{
  "train_examples": 26041,
  "spec_augment": false,
  "vocab_size": 32,
  "encoder_depths": [1, 1, 2, 1],
  "encoder_rnn_residual": true,
  "decoder_norm_position": "res_post",
  "decoder_qk_norm": false,
  "decoder_tie_embeddings": false
}
Rows from block 5 of the text decoder of a small encoder-decoder audio transcriber, named by matrix and row number. Rows with one number belong to one neuron. Each number is 50 + 15 x the weight over its row's rms, rounded and kept within 0 to 99. All counts start at 0.
After each neuron's rows are labels from the 100 texts, of 14976, where the neuron reaches its highest value: "fires on" is the input token at the peak. Only what is clearly more common there than usual is listed. The data: short read English sentences (LibriTTS-R).
# fc1: MLP up (decoder.blocks.5.mlp.fc1.weight, 1536x256), inputs 0-127
# fc2: MLP down (decoder.blocks.5.mlp.fc2.weight, 256x1536, transposed), outputs 0-127

fc1.220:59 46 18 50 31 40 55 59 79 55 42 46 55 45 56 51 17 44 48 54 41 59 23 27 53 67 62 53 75 84 60 62 35 32 60 60 56 46 47 58 47 69 62 49 49 47 66 60 62 39 39 37 43 47 39 63 41 58 70 26 46 41 47 40 56 44 50 84 37 35 60 32 57 45 61 61 49 29 55 67 75 44 55 37 52 59 60 26 21 20 20 49 59 42 43 56 46 53 64 45 69 47 35 53 85 60 47 37 66 82 21 62 76 62 74 39 52 35 45 25 47 64 62 41 47 24 39 64
fc2.220:35 57 53 59 55 46 39 34 59 40 53 39 44 65 42 78 43 40 69 59 31 81 42 49 35 31 48 50 66 57 63 42 64 45 49 08 46 55 41 40 32 41 33 55 67 72 34 52 80 25 52 60 58 62 34 28 62 58 61 49 52 41 43 64 42 32 29 63 38 48 76 74 54 52 50 50 83 60 57 64 46 50 51 46 60 52 29 47 46 57 41 62 17 38 65 50 61 65 49 66 73 68 55 56 45 33 58 28 43 22 29 54 54 64 60 64 64 38 56 53 39 74 67 41 54 72 70 60
fires on: "t"

fc1.663:57 60 67 51 58 64 37 47 36 18 54 56 40 37 69 48 49 54 48 32 52 49 52 56 64 67 31 44 63 50 45 71 35 49 46 37 85 14 63 55 63 37 39 55 47 39 53 22 71 60 42 48 39 30 52 29 78 61 58 66 55 55 34 39 64 54 39 91 31 72 60 42 48 24 57 43 73 56 37 41 63 43 49 59 68 35 48 42 51 72 57 51 49 52 74 67 30 30 48 48 51 56 53 62 41 33 37 76 62 98 22 64 41 50 38 57 36 53 46 41 77 39 65 61 46 53 42 47
fc2.663:36 53 58 65 66 34 57 43 45 13 45 43 63 46 67 46 50 36 40 39 41 73 50 74 63 19 31 48 63 57 61 55 62 56 56 37 28 73 47 29 33 71 53 67 56 67 46 56 31 49 81 58 44 75 50 35 53 11 32 56 45 68 60 42 48 15 49 40 52 56 59 55 52 38 59 64 66 36 33 49 53 59 54 72 13 47 55 32 67 53 66 63 38 30 69 46 33 44 58 44 57 43 77 21 44 28 30 52 51 35 44 45 41 43 59 49 57 40 61 47 38 40 73 77 58 55 74 80
fires on: " "; "u"

fc1.400:61 79 62 26 56 40 60 43 45 41 41 49 42 67 46 60 45 48 48 70 45 41 50 71 38 49 79 59 93 55 13 34 63 49 47 62 43 54 18 61 31 58 45 44 21 41 52 30 24 67 22 46 65 52 52 36 39 40 35 40 49 36 64 44 55 57 46 41 74 32 37 75 61 63 34 58 33 34 27 35 50 85 43 51 42 43 56 68 39 56 62 16 31 56 23 39 52 81 31 88 59 60 61 61 41 45 29 43 58 47 70 27 66 42 35 59 44 59 63 77 65 56 48 38 37 42 58 51
fc2.400:57 67 41 40 63 43 64 47 32 60 41 61 37 55 61 24 28 57 62 41 24 61 55 66 50 59 39 52 43 60 61 45 43 44 43 80 44 59 42 42 66 52 53 51 58 14 45 45 72 62 45 57 62 47 46 60 41 63 46 56 53 48 83 26 28 49 71 70 49 22 71 90 47 57 45 64 49 45 36 35 43 66 59 51 45 49 64 37 04 65 38 36 56 46 49 45 55 41 77 43 48 38 56 62 44 76 64 35 45 08 42 46 68 65 52 61 51 72 61 39 29 35 40 28 45 35 58 53
fires on: "q"; "b"

fc1.524:65 64 74 39 82 58 50 52 57 41 54 52 28 48 34 40 15 35 33 47 76 51 38 48 52 34 46 73 59 55 27 52 77 46 41 50 61 56 57 45 60 60 55 59 58 44 57 01 76 00 45 70 54 37 58 37 43 26 48 53 45 31 56 62 75 46 41 62 37 85 32 61 39 40 52 45 23 50 52 73 51 57 28 53 55 62 56 60 68 12 53 64 66 61 45 53 29 32 22 63 45 48 54 19 67 50 54 68 32 58 77 52 42 39 53 47 52 53 67 50 64 65 54 36 46 61 50 59
fc2.524:38 61 52 42 56 41 56 46 26 47 45 61 46 46 41 37 49 38 46 37 62 62 57 61 54 43 52 61 36 63 44 57 78 64 61 32 49 69 46 38 62 60 48 63 41 51 60 49 39 40 57 19 62 46 47 13 54 37 51 48 40 51 49 91 71 40 51 51 41 52 83 52 35 58 63 51 81 26 60 60 21 58 51 76 77 65 51 50 37 33 62 53 23 44 55 39 59 79 62 24 47 32 59 32 68 55 37 56 31 33 40 49 35 45 64 27 34 50 82 57 56 75 60 68 42 75 54 56
fires on: " "

fc1.686:52 65 34 29 55 48 49 74 45 62 68 61 47 73 61 35 17 40 57 38 69 24 55 55 65 36 25 40 55 53 48 31 55 47 55 33 77 25 26 40 19 48 52 49 32 75 61 55 46 61 42 61 58 38 68 59 79 42 40 47 31 28 97 63 42 45 52 43 50 50 66 49 65 26 35 39 43 69 50 53 72 33 25 68 63 60 57 55 43 90 67 55 33 85 41 02 72 89 70 59 33 57 75 58 50 55 58 84 30 53 61 53 65 53 45 67 39 17 26 39 71 36 54 56 45 38 36 19
fc2.686:42 64 57 44 74 43 48 51 66 35 67 50 47 47 43 57 44 28 63 40 52 23 46 63 72 53 31 21 45 99 79 39 45 33 61 49 39 46 44 27 40 73 72 68 58 32 48 62 45 44 68 54 63 61 66 58 28 63 50 34 64 47 66 33 54 75 57 59 57 50 49 40 38 78 55 42 44 46 79 34 56 48 56 83 49 77 47 55 35 72 26 42 17 48 47 58 50 63 69 54 58 60 40 58 50 30 55 53 27 42 46 72 68 38 41 39 45 41 47 39 56 32 34 38 46 91 21 42
fires on: "i"; "'"; "l"

fc1.614:62 43 81 63 32 47 37 60 69 52 42 45 62 46 35 43 36 59 32 36 26 44 46 42 85 56 67 45 77 43 51 44 53 38 52 63 33 42 46 30 46 64 46 46 84 90 59 67 50 51 56 72 61 46 55 63 23 41 80 47 53 32 49 47 34 58 67 64 37 46 26 31 54 40 45 56 63 41 46 63 64 50 58 64 64 53 67 36 66 63 38 52 59 76 49 67 26 36 63 92 45 71 52 42 63 74 60 57 48 50 46 62 47 64 69 59 51 32 26 41 20 39 47 56 75 25 43 24
fc2.614:34 58 67 41 51 45 40 61 72 76 65 37 57 52 53 47 32 43 23 37 50 54 41 69 16 59 59 49 47 80 58 49 73 44 40 33 52 29 43 26 52 34 48 89 60 41 77 30 40 40 75 60 48 58 32 37 41 43 85 28 69 39 38 62 42 37 38 72 57 55 58 73 81 74 23 63 56 57 52 34 61 67 43 53 29 37 61 66 60 37 62 39 44 47 43 61 24 63 47 02 38 43 35 52 59 54 46 84 50 69 38 64 60 62 60 74 39 31 40 55 48 51 34 54 58 16 43 70
fires on: "t"

fc1.690:52 48 39 45 28 75 26 62 39 54 22 43 61 39 77 25 15 39 71 49 35 40 20 42 53 50 42 35 89 54 50 77 41 82 54 51 34 58 55 56 41 58 56 29 34 58 67 35 47 74 45 32 54 69 64 44 39 55 59 36 53 20 43 16 53 62 46 39 45 35 32 60 41 26 33 74 39 42 58 51 22 66 65 56 78 45 64 55 43 53 28 45 32 53 23 44 63 38 65 78 39 23 47 32 45 46 48 50 31 30 49 52 56 70 43 68 60 46 41 08 46 43 57 31 43 61 72 49
fc2.690:57 21 64 46 53 57 52 88 34 73 51 48 50 69 43 67 26 36 54 56 57 64 37 42 61 58 48 62 72 47 46 23 45 34 64 18 44 73 79 65 71 56 52 45 61 26 65 65 63 41 41 61 58 58 47 50 51 58 70 71 51 66 15 44 51 31 75 50 19 53 38 45 48 48 45 34 59 54 31 66 41 86 62 44 56 38 55 65 40 30 33 22 21 70 65 31 54 54 59 39 53 46 58 28 54 71 79 43 29 72 39 46 80 39 47 47 35 47 17 41 47 60 18 41 58 64 72 52
fires on: "t"

fc1.261:57 32 26 45 57 32 65 61 68 86 44 55 58 51 71 20 76 48 38 31 64 46 37 35 41 67 49 37 37 48 54 65 36 36 47 62 60 48 54 55 50 32 67 41 51 71 32 39 58 75 37 49 25 43 45 61 62 83 50 73 70 61 65 40 57 40 31 63 56 38 45 45 39 34 79 74 43 45 56 66 99 42 68 43 05 57 64 58 58 45 63 70 56 41 76 80 27 34 58 58 42 52 65 49 62 49 30 79 45 52 57 44 32 37 58 41 28 49 22 49 52 15 48 61 47 38 35 51
fc2.261:66 59 38 42 65 58 38 47 37 99 58 55 37 61 47 29 50 36 96 40 61 42 90 77 58 46 37 61 48 28 41 37 99 34 51 38 75 36 30 39 54 54 41 52 39 27 42 58 45 59 35 11 35 54 77 25 50 60 24 63 68 72 54 35 73 64 67 63 62 38 24 63 41 52 51 59 77 60 21 59 43 39 42 51 51 68 34 43 66 50 56 48 52 20 44 22 66 48 61 56 38 49 52 40 34 41 71 44 52 72 33 38 60 59 46 52 28 63 59 28 40 47 38 56 59 50 41 57
fires on: "e"

fc1.206:50 39 69 57 28 58 54 33 47 39 38 64 36 57 38 47 55 34 71 44 66 54 46 78 42 46 51 56 61 44 48 57 66 55 55 64 44 29 58 70 53 51 62 74 53 39 37 57 25 34 62 37 73 40 67 55 82 22 60 79 67 68 32 38 55 39 26 31 50 81 48 51 57 40 71 37 59 28 76 52 56 76 50 23 31 52 22 61 79 36 41 51 35 42 49 56 39 48 48 39 23 46 67 48 41 34 41 48 47 80 25 55 68 36 39 27 49 46 41 73 60 37 54 57 50 90 37 54
fc2.206:14 27 57 66 59 42 51 29 60 54 69 65 37 56 72 55 54 26 62 42 49 88 29 51 53 29 47 62 31 57 59 69 83 50 48 34 63 52 53 33 62 55 37 41 56 55 62 45 74 28 31 34 57 59 37 47 51 28 61 62 59 46 68 53 21 41 43 27 33 47 49 39 40 48 60 49 56 43 48 45 57 31 35 50 62 48 53 44 41 39 65 14 31 30 58 36 50 60 64 49 73 39 61 19 50 48 42 77 57 83 45 38 23 66 51 34 49 50 42 53 23 74 35 66 40 59 36 50
fires on: " "

fc1.14:31 34 52 42 75 41 47 79 50 55 47 46 53 66 61 44 31 37 51 32 35 60 57 55 35 65 45 48 47 67 41 59 50 27 42 12 86 42 43 63 68 62 30 47 51 60 45 24 38 49 57 52 32 43 23 30 45 18 50 47 35 47 47 55 44 24 60 59 45 31 39 45 26 50 68 62 87 46 52 62 55 28 78 51 31 64 54 55 37 35 53 64 39 15 84 55 39 33 20 33 50 25 47 21 56 26 46 78 53 47 41 41 43 43 44 64 59 60 53 72 70 63 39 47 55 39 47 52
fc2.14:28 46 78 62 78 39 39 39 42 85 74 35 42 57 68 35 50 55 63 35 60 60 36 37 51 41 39 53 47 58 57 69 96 29 72 23 72 51 54 18 34 75 46 66 34 53 38 48 20 41 44 59 59 51 30 42 71 54 40 69 32 27 27 68 53 38 43 60 54 53 70 47 21 65 64 42 75 56 46 54 69 56 33 74 39 72 56 61 40 55 50 45 12 59 51 40 37 65 31 36 65 46 42 34 62 60 48 15 56 19 50 31 57 64 48 57 42 47 53 47 56 50 68 43 41 53 25 63
fires on: "e"; "s"

fc1.473:59 10 34 66 51 36 97 42 79 47 39 56 43 60 60 45 54 46 51 43 44 38 29 40 56 81 45 42 59 41 53 65 69 57 45 41 49 50 70 57 51 57 55 59 73 77 78 62 79 43 55 46 54 49 29 51 31 73 67 60 56 40 52 67 57 77 58 70 43 43 26 43 62 38 52 49 57 44 48 68 36 50 27 53 55 15 64 23 61 43 20 58 55 66 52 58 25 45 30 53 35 73 52 64 70 45 69 43 43 43 40 44 36 54 69 52 45 51 34 22 66 54 37 50 59 40 90 65
fc2.473:77 64 49 68 24 70 69 44 38 62 60 45 38 49 48 60 21 15 71 51 50 81 44 58 33 46 57 27 56 71 59 60 69 50 72 25 34 62 54 42 59 47 63 32 34 36 40 72 33 32 23 60 76 37 48 36 26 85 36 43 31 22 52 38 32 51 56 51 38 61 70 37 49 69 76 39 72 69 71 49 50 41 53 51 66 34 39 47 44 45 55 52 57 53 50 38 64 37 51 77 52 25 56 52 18 24 56 61 37 31 69 37 63 40 38 44 60 69 35 25 32 52 69 54 45 68 56 87
fires on: "t"; "y"

fc1.535:30 37 57 42 62 52 49 56 66 42 19 50 55 31 61 35 08 39 41 48 36 58 55 46 69 58 67 40 67 38 54 58 27 40 79 59 58 55 61 39 36 50 40 23 25 58 49 44 63 53 56 46 29 46 39 30 64 63 68 60 35 66 39 48 46 60 28 67 51 25 64 61 53 54 22 30 56 41 46 48 39 41 32 49 74 60 67 49 31 65 40 82 36 59 44 46 36 40 51 42 11 32 65 57 54 44 64 22 51 61 27 42 24 45 62 83 23 28 41 41 51 46 54 53 50 37 47 17
fc2.535:75 49 47 40 57 57 44 62 66 64 89 54 49 37 18 51 39 29 67 70 58 57 42 54 34 33 38 38 57 43 43 71 70 53 37 24 30 37 63 44 49 38 46 62 60 50 73 34 38 33 73 51 69 53 61 36 27 59 27 62 38 51 48 41 44 13 25 48 24 74 75 55 56 51 35 35 82 65 30 50 30 61 68 83 64 51 66 42 36 48 55 50 45 61 61 52 50 77 59 65 47 80 39 45 21 52 44 48 35 74 36 43 71 54 49 51 32 57 45 49 29 56 61 22 54 62 54 84
fires on: "t"

fc1.199:59 36 69 10 53 64 36 41 25 46 41 47 42 78 33 61 66 43 70 46 78 51 35 51 59 59 63 68 71 63 50 63 47 63 62 75 56 58 62 53 75 60 58 46 68 31 46 51 24 19 14 37 83 34 43 66 77 39 63 19 46 41 45 56 38 44 42 35 62 64 64 46 31 47 59 33 49 60 63 42 55 40 22 82 37 52 48 57 63 63 69 26 43 33 59 34 54 28 50 66 29 49 60 60 33 45 54 47 75 54 70 61 44 70 55 52 44 51 70 55 64 65 68 67 47 85 76 24
fc2.199:31 33 56 57 46 48 50 31 49 39 78 40 46 48 53 55 60 32 51 47 46 64 80 61 45 28 74 59 36 37 52 59 58 49 67 41 44 10 46 39 57 87 57 43 31 23 71 38 38 42 55 52 34 58 45 28 58 31 57 46 61 56 71 45 39 09 67 69 48 45 26 65 29 62 54 34 63 39 50 65 65 58 49 41 51 54 49 73 37 38 52 53 48 57 73 47 27 24 39 34 44 32 49 12 66 48 63 50 58 57 44 58 49 37 55 58 50 70 41 67 30 76 34 77 28 27 65 37
fires on: " "

fc1.239:43 53 43 56 33 60 52 41 40 70 43 59 53 63 65 78 53 63 70 70 51 47 38 47 49 51 46 31 86 44 41 65 43 78 60 50 45 41 34 66 65 40 48 63 27 35 48 46 25 60 58 17 64 52 60 64 34 56 64 52 63 70 64 48 41 43 42 23 54 25 37 43 60 42 50 38 43 68 70 25 55 41 49 65 50 35 52 15 62 42 57 29 56 51 57 36 41 57 38 90 47 70 53 62 37 32 26 37 43 32 68 12 85 75 33 41 62 58 56 42 70 29 64 51 42 49 59 24
fc2.239:45 51 44 39 56 41 41 43 61 41 73 49 30 62 46 24 74 13 38 48 75 47 68 42 50 54 38 64 48 52 99 76 53 60 44 67 46 44 65 20 49 40 92 51 28 54 35 51 65 45 78 47 23 50 56 64 54 48 50 33 53 48 72 45 38 51 86 67 93 34 16 99 42 84 65 59 61 55 39 22 41 49 36 51 11 48 35 73 42 71 45 36 34 42 49 76 28 36 60 32 53 42 58 49 56 49 42 57 41 47 26 64 50 28 58 72 44 55 29 49 48 35 22 43 71 54 71 38
fires on: "q"; "b"

fc1.499:66 42 66 14 45 52 45 34 53 27 34 45 56 42 45 60 48 40 69 41 54 30 66 37 65 49 58 43 76 46 38 39 39 52 43 53 63 32 55 90 60 50 49 44 53 45 59 58 53 54 42 29 52 55 36 49 86 53 76 37 55 69 64 46 16 47 40 40 53 57 43 37 51 32 38 63 46 64 64 37 71 47 55 55 33 64 64 60 70 50 76 23 27 62 42 53 49 48 20 69 27 49 57 56 45 53 67 43 57 64 54 54 42 64 59 61 56 64 57 57 46 38 69 50 39 71 78 79
fc2.499:46 33 57 08 83 60 54 31 63 45 42 54 23 77 35 70 63 45 26 30 36 69 80 25 47 53 34 66 23 60 92 63 78 59 40 50 69 36 55 41 34 52 43 61 48 35 59 50 47 30 39 42 43 65 70 25 65 42 36 52 58 74 56 26 48 33 49 54 66 53 35 74 28 53 50 49 62 57 47 49 62 55 50 66 17 64 33 45 51 31 76 44 43 39 82 62 48 65 65 82 32 39 48 06 32 59 50 45 49 75 48 48 35 63 40 27 47 74 58 51 19 48 43 53 57 65 68 55
fires on: " "

fc1.675:36 53 57 32 45 54 26 09 43 50 50 57 33 59 40 33 37 50 53 60 57 19 67 99 56 45 58 52 60 42 71 40 74 35 57 65 77 46 28 63 36 71 33 48 45 46 46 63 35 37 69 51 56 57 44 63 44 42 18 38 57 66 57 62 80 57 59 19 66 60 65 55 66 57 46 39 47 26 45 36 54 58 47 48 31 45 07 58 56 22 76 32 72 58 72 64 39 45 57 45 41 52 39 76 39 24 42 52 68 75 48 60 25 44 61 40 54 64 40 56 89 55 36 52 47 65 63 41
fc2.675:44 38 70 61 70 49 51 58 42 65 69 61 39 58 48 33 70 55 49 54 16 68 37 36 48 45 53 74 38 46 22 39 81 74 67 01 48 51 55 32 47 66 54 68 56 53 50 56 40 31 42 60 61 49 43 28 67 41 41 45 35 47 55 40 49 49 38 61 64 63 54 39 55 61 62 24 16 48 33 58 48 54 68 22 35 27 44 67 45 51 42 34 50 51 55 68 55 54 63 47 58 34 46 42 75 64 73 54 60 46 32 19 56 65 25 46 43 75 99 41 18 68 48 54 46 67 61 77
fires on: "i"

fc1.475:65 35 70 34 57 64 64 34 35 23 47 52 36 77 53 60 47 46 42 44 68 39 51 62 48 41 43 82 37 47 61 56 26 76 57 51 66 38 87 63 52 46 60 37 53 45 59 57 33 51 50 53 66 39 61 32 80 57 89 70 80 65 60 51 39 51 29 52 57 68 49 59 57 29 44 19 38 48 63 33 47 42 55 60 47 67 59 62 80 41 53 29 49 48 61 77 54 49 44 75 22 47 59 52 49 85 74 40 73 47 66 52 56 52 60 43 32 48 47 75 41 52 37 65 43 43 63 28
fc2.475:34 39 58 51 46 51 38 46 55 35 60 21 48 68 40 49 62 31 34 51 57 67 54 60 55 49 77 58 46 45 50 53 57 62 42 27 78 41 44 71 51 49 63 55 57 60 55 55 53 30 35 37 46 80 47 30 72 41 61 65 71 63 64 68 21 58 57 47 38 58 58 53 10 42 28 68 62 54 55 55 66 31 45 49 47 49 33 64 58 48 57 19 33 63 59 38 53 44 65 28 39 27 27 00 59 47 52 63 58 67 76 62 12 58 55 19 72 64 61 72 35 59 53 90 36 74 48 48
fires on: " "

fc1.141:27 40 56 54 55 46 43 47 38 64 50 42 36 31 57 22 70 34 56 53 68 43 64 59 68 61 40 46 54 54 59 31 63 55 33 71 81 47 34 69 44 69 69 51 66 58 44 57 52 53 54 14 48 22 64 56 59 40 31 71 44 48 51 41 26 46 24 64 58 52 48 49 54 47 63 48 52 47 57 41 65 29 62 52 54 37 27 16 55 51 70 51 78 65 64 84 33 42 63 47 38 39 78 61 46 42 57 59 66 67 42 41 45 56 54 54 33 28 37 40 46 34 66 53 69 94 66 46
fc2.141:51 53 16 39 41 33 43 32 54 32 51 13 29 56 68 32 63 58 63 35 25 60 36 47 70 55 35 48 41 27 68 46 36 93 46 67 66 56 28 31 48 58 61 56 75 24 51 39 44 34 38 34 55 36 60 69 55 29 44 65 50 63 49 71 67 51 58 48 65 68 50 38 60 69 60 53 65 41 72 54 47 47 62 79 53 51 67 20 50 42 53 44 37 17 35 46 49 41 81 32 58 24 57 47 52 59 60 51 79 70 65 51 54 68 62 67 24 58 68 57 47 64 93 71 55 71 51 68
fires on: "i"; "'"

fc1.593:61 54 56 45 53 52 40 19 63 51 40 52 49 35 58 40 57 89 51 54 65 43 64 54 49 48 46 45 12 72 29 50 31 54 21 44 42 49 52 49 72 47 56 62 60 37 28 33 36 48 71 38 38 56 34 49 73 71 36 62 52 63 44 49 74 70 14 60 53 62 35 27 33 48 85 32 43 60 72 69 81 56 30 81 45 62 36 51 58 69 49 50 80 57 41 73 66 45 29 74 49 81 41 23 28 46 36 41 47 48 51 53 66 50 52 20 53 46 24 47 43 28 37 50 67 43 32 64
fc2.593:24 45 53 44 55 31 82 55 25 51 39 60 51 44 66 64 74 42 57 52 30 55 46 58 48 49 49 41 60 46 62 59 37 43 57 26 60 62 33 20 71 46 52 67 35 43 43 47 53 36 27 32 62 86 41 36 51 61 51 32 63 44 34 48 60 35 30 49 44 68 45 72 34 35 26 69 42 63 47 55 59 60 73 37 52 18 60 37 61 61 60 58 33 13 50 50 44 62 57 39 61 30 68 33 51 58 50 43 41 22 53 24 33 62 63 46 61 82 41 33 27 47 46 25 44 21 37 78
fires on: "l"

fc1.333:31 38 42 23 44 58 50 49 17 46 46 55 70 55 85 54 55 67 75 70 52 68 67 73 62 15 43 69 67 60 31 56 47 44 45 53 25 43 41 68 56 41 40 31 64 67 45 31 51 55 45 55 19 63 59 45 62 53 53 37 52 54 51 12 46 69 28 47 24 46 59 41 66 37 69 10 45 37 45 41 61 53 41 56 44 69 61 45 48 60 66 56 58 59 67 36 63 36 88 55 73 35 63 53 29 61 39 31 56 60 44 62 66 68 28 61 37 58 49 74 54 48 41 47 30 60 40 61
fc2.333:67 47 22 58 74 36 61 43 33 30 46 30 70 54 28 68 13 55 13 51 77 30 57 42 46 62 51 63 43 49 33 67 52 80 37 61 40 49 63 09 51 40 38 67 56 49 51 74 69 35 53 45 57 81 48 15 49 53 52 45 58 59 68 45 73 37 76 61 78 41 41 67 47 32 52 31 74 50 24 45 48 35 62 69 45 57 67 78 53 67 26 39 49 46 66 55 64 24 39 37 99 54 31 30 40 50 48 46 38 34 58 56 48 44 55 46 52 61 46 42 76 54 36 37 46 55 50 51
fires on: "q"

fc1.426:62 33 61 48 69 22 51 40 51 44 61 87 40 58 45 44 47 55 74 32 62 69 64 73 73 30 21 43 57 44 43 71 33 32 80 80 60 54 41 50 32 54 43 37 56 35 56 42 40 64 42 52 30 12 33 44 20 57 34 49 41 58 39 54 74 32 41 56 49 27 51 35 62 48 60 43 41 58 39 52 53 22 51 48 53 48 36 63 66 40 57 45 60 57 41 45 46 46 57 44 55 50 83 42 55 45 42 72 44 85 55 35 43 66 78 41 62 56 40 55 76 45 44 40 66 53 55 46
fc2.426:76 51 69 49 43 40 20 37 65 48 72 64 37 43 59 43 58 42 53 40 46 54 51 32 54 36 24 47 41 55 59 42 51 38 29 21 41 42 72 34 53 57 58 72 61 41 17 59 56 44 65 37 46 61 39 43 60 67 51 41 36 51 64 64 50 31 47 75 52 41 93 67 34 61 49 81 58 63 33 60 51 89 25 50 64 46 67 36 46 49 47 57 38 42 57 49 81 44 41 39 68 50 52 30 44 25 54 39 31 51 44 52 21 25 33 38 47 53 55 39 34 88 16 51 36 19 17 75
fires on: "i"

fc1.134:44 21 67 12 62 41 43 52 52 46 44 25 56 51 52 32 49 45 33 42 55 53 80 81 49 68 53 52 30 60 38 41 44 62 49 55 64 48 49 38 31 58 49 51 54 35 43 55 58 53 41 48 37 55 40 57 77 56 40 73 63 81 61 53 82 71 53 53 54 63 33 57 45 53 41 38 56 87 47 32 76 46 36 52 65 72 39 55 66 49 59 46 59 33 66 63 31 32 80 44 16 53 66 62 44 54 63 81 47 44 20 68 19 63 99 54 39 42 36 65 67 32 44 39 69 51 49 42
fc2.134:39 43 43 62 45 48 54 25 55 40 65 52 17 49 48 50 45 49 46 48 25 48 58 71 86 46 66 46 62 39 32 41 63 66 48 40 70 51 56 33 65 48 43 42 20 23 69 48 76 69 54 19 42 57 43 32 58 64 62 29 48 45 54 64 55 29 59 43 55 78 50 76 23 65 55 55 86 66 58 43 48 49 38 67 32 47 55 73 46 56 72 43 32 36 52 61 53 56 31 83 45 31 24 35 37 39 49 39 68 39 54 57 60 55 51 54 42 54 49 47 24 62 57 60 66 51 72 56
fires on: "i"; "u"

fc1.200:41 29 55 24 73 38 43 38 65 21 53 66 46 49 32 52 51 40 48 16 69 61 69 62 69 51 48 76 51 33 43 45 37 44 56 65 72 35 61 29 57 62 61 67 68 32 44 44 35 51 15 58 55 55 27 70 65 48 40 62 77 67 70 71 55 32 22 52 63 50 39 45 13 62 55 75 23 70 38 46 34 59 40 58 47 63 56 31 83 47 74 42 81 16 49 77 34 43 57 51 55 56 52 44 78 52 56 40 63 79 38 53 32 53 58 55 25 76 45 75 33 57 44 69 47 65 69 44
fc2.200:48 60 35 54 74 32 60 40 56 41 57 21 42 53 62 30 57 54 42 85 58 77 83 59 60 17 76 60 52 61 35 60 97 50 77 42 74 52 72 24 68 44 48 46 43 31 45 49 75 50 51 45 50 58 52 28 52 41 50 50 59 49 49 67 45 30 64 62 62 74 56 58 57 62 70 61 97 49 57 45 67 51 31 61 56 71 52 60 49 47 33 50 41 79 72 57 25 80 59 29 39 56 29 30 31 70 52 31 45 67 45 55 45 72 61 54 29 43 53 31 41 66 40 76 38 50 72 65
fires on: " "

fc1.7:23 62 40 59 55 58 61 46 48 72 50 76 57 42 48 25 81 38 56 63 32 46 44 50 49 27 66 19 55 37 18 52 47 87 62 38 59 51 57 70 84 76 34 15 63 64 57 56 22 69 39 28 31 43 58 55 36 18 37 66 60 29 81 39 44 56 57 56 56 53 48 34 44 58 71 50 60 54 59 21 58 40 47 58 74 62 40 36 51 70 51 47 50 68 48 18 92 45 59 42 52 30 60 64 26 54 23 67 36 23 47 53 30 79 39 50 43 42 61 56 20 33 51 39 53 38 66 69
fc2.7:46 54 61 36 41 65 45 41 51 44 71 40 32 58 54 53 28 17 70 42 43 33 66 51 36 47 48 58 60 65 57 46 49 21 28 35 73 48 43 45 62 68 21 39 66 57 36 37 22 42 40 18 56 40 40 63 74 59 65 69 78 67 15 70 63 38 63 25 17 25 39 48 66 46 60 53 66 47 46 44 44 45 27 41 59 76 48 39 64 64 50 43 53 42 76 47 73 27 31 46 34 60 37 32 62 58 32 64 76 46 61 35 39 55 50 08 56 51 99 45 45 60 61 51 62 58 47 54
fires on: "l"; "b"

fc1.655:60 23 55 69 11 72 80 44 77 30 22 39 64 54 54 55 39 48 42 59 33 59 12 33 91 58 36 36 72 57 55 42 67 54 68 39 53 54 54 37 74 70 84 59 48 38 65 52 79 34 65 54 44 71 39 72 33 63 82 63 41 24 44 47 57 57 43 62 33 12 45 45 46 53 34 31 38 40 45 79 16 54 77 61 59 34 67 24 37 51 46 68 62 44 41 49 56 34 52 68 65 44 42 41 50 38 56 28 46 59 51 54 43 23 47 44 44 59 50 45 40 53 46 55 60 35 55 56
fc2.655:44 29 61 51 33 61 52 53 63 20 52 08 41 63 34 56 32 28 68 50 47 68 37 53 66 42 47 52 62 49 47 49 69 67 65 14 43 62 66 54 62 59 48 72 56 41 48 64 68 54 55 64 36 35 36 63 35 48 54 38 42 17 55 37 55 53 60 57 30 06 67 43 29 40 60 37 70 53 68 82 43 43 62 74 64 40 65 38 14 63 42 59 16 50 52 54 45 59 57 35 50 68 49 39 46 54 51 50 25 52 37 69 54 50 55 54 43 22 54 42 40 61 58 59 28 47 55 55
fires on: "t"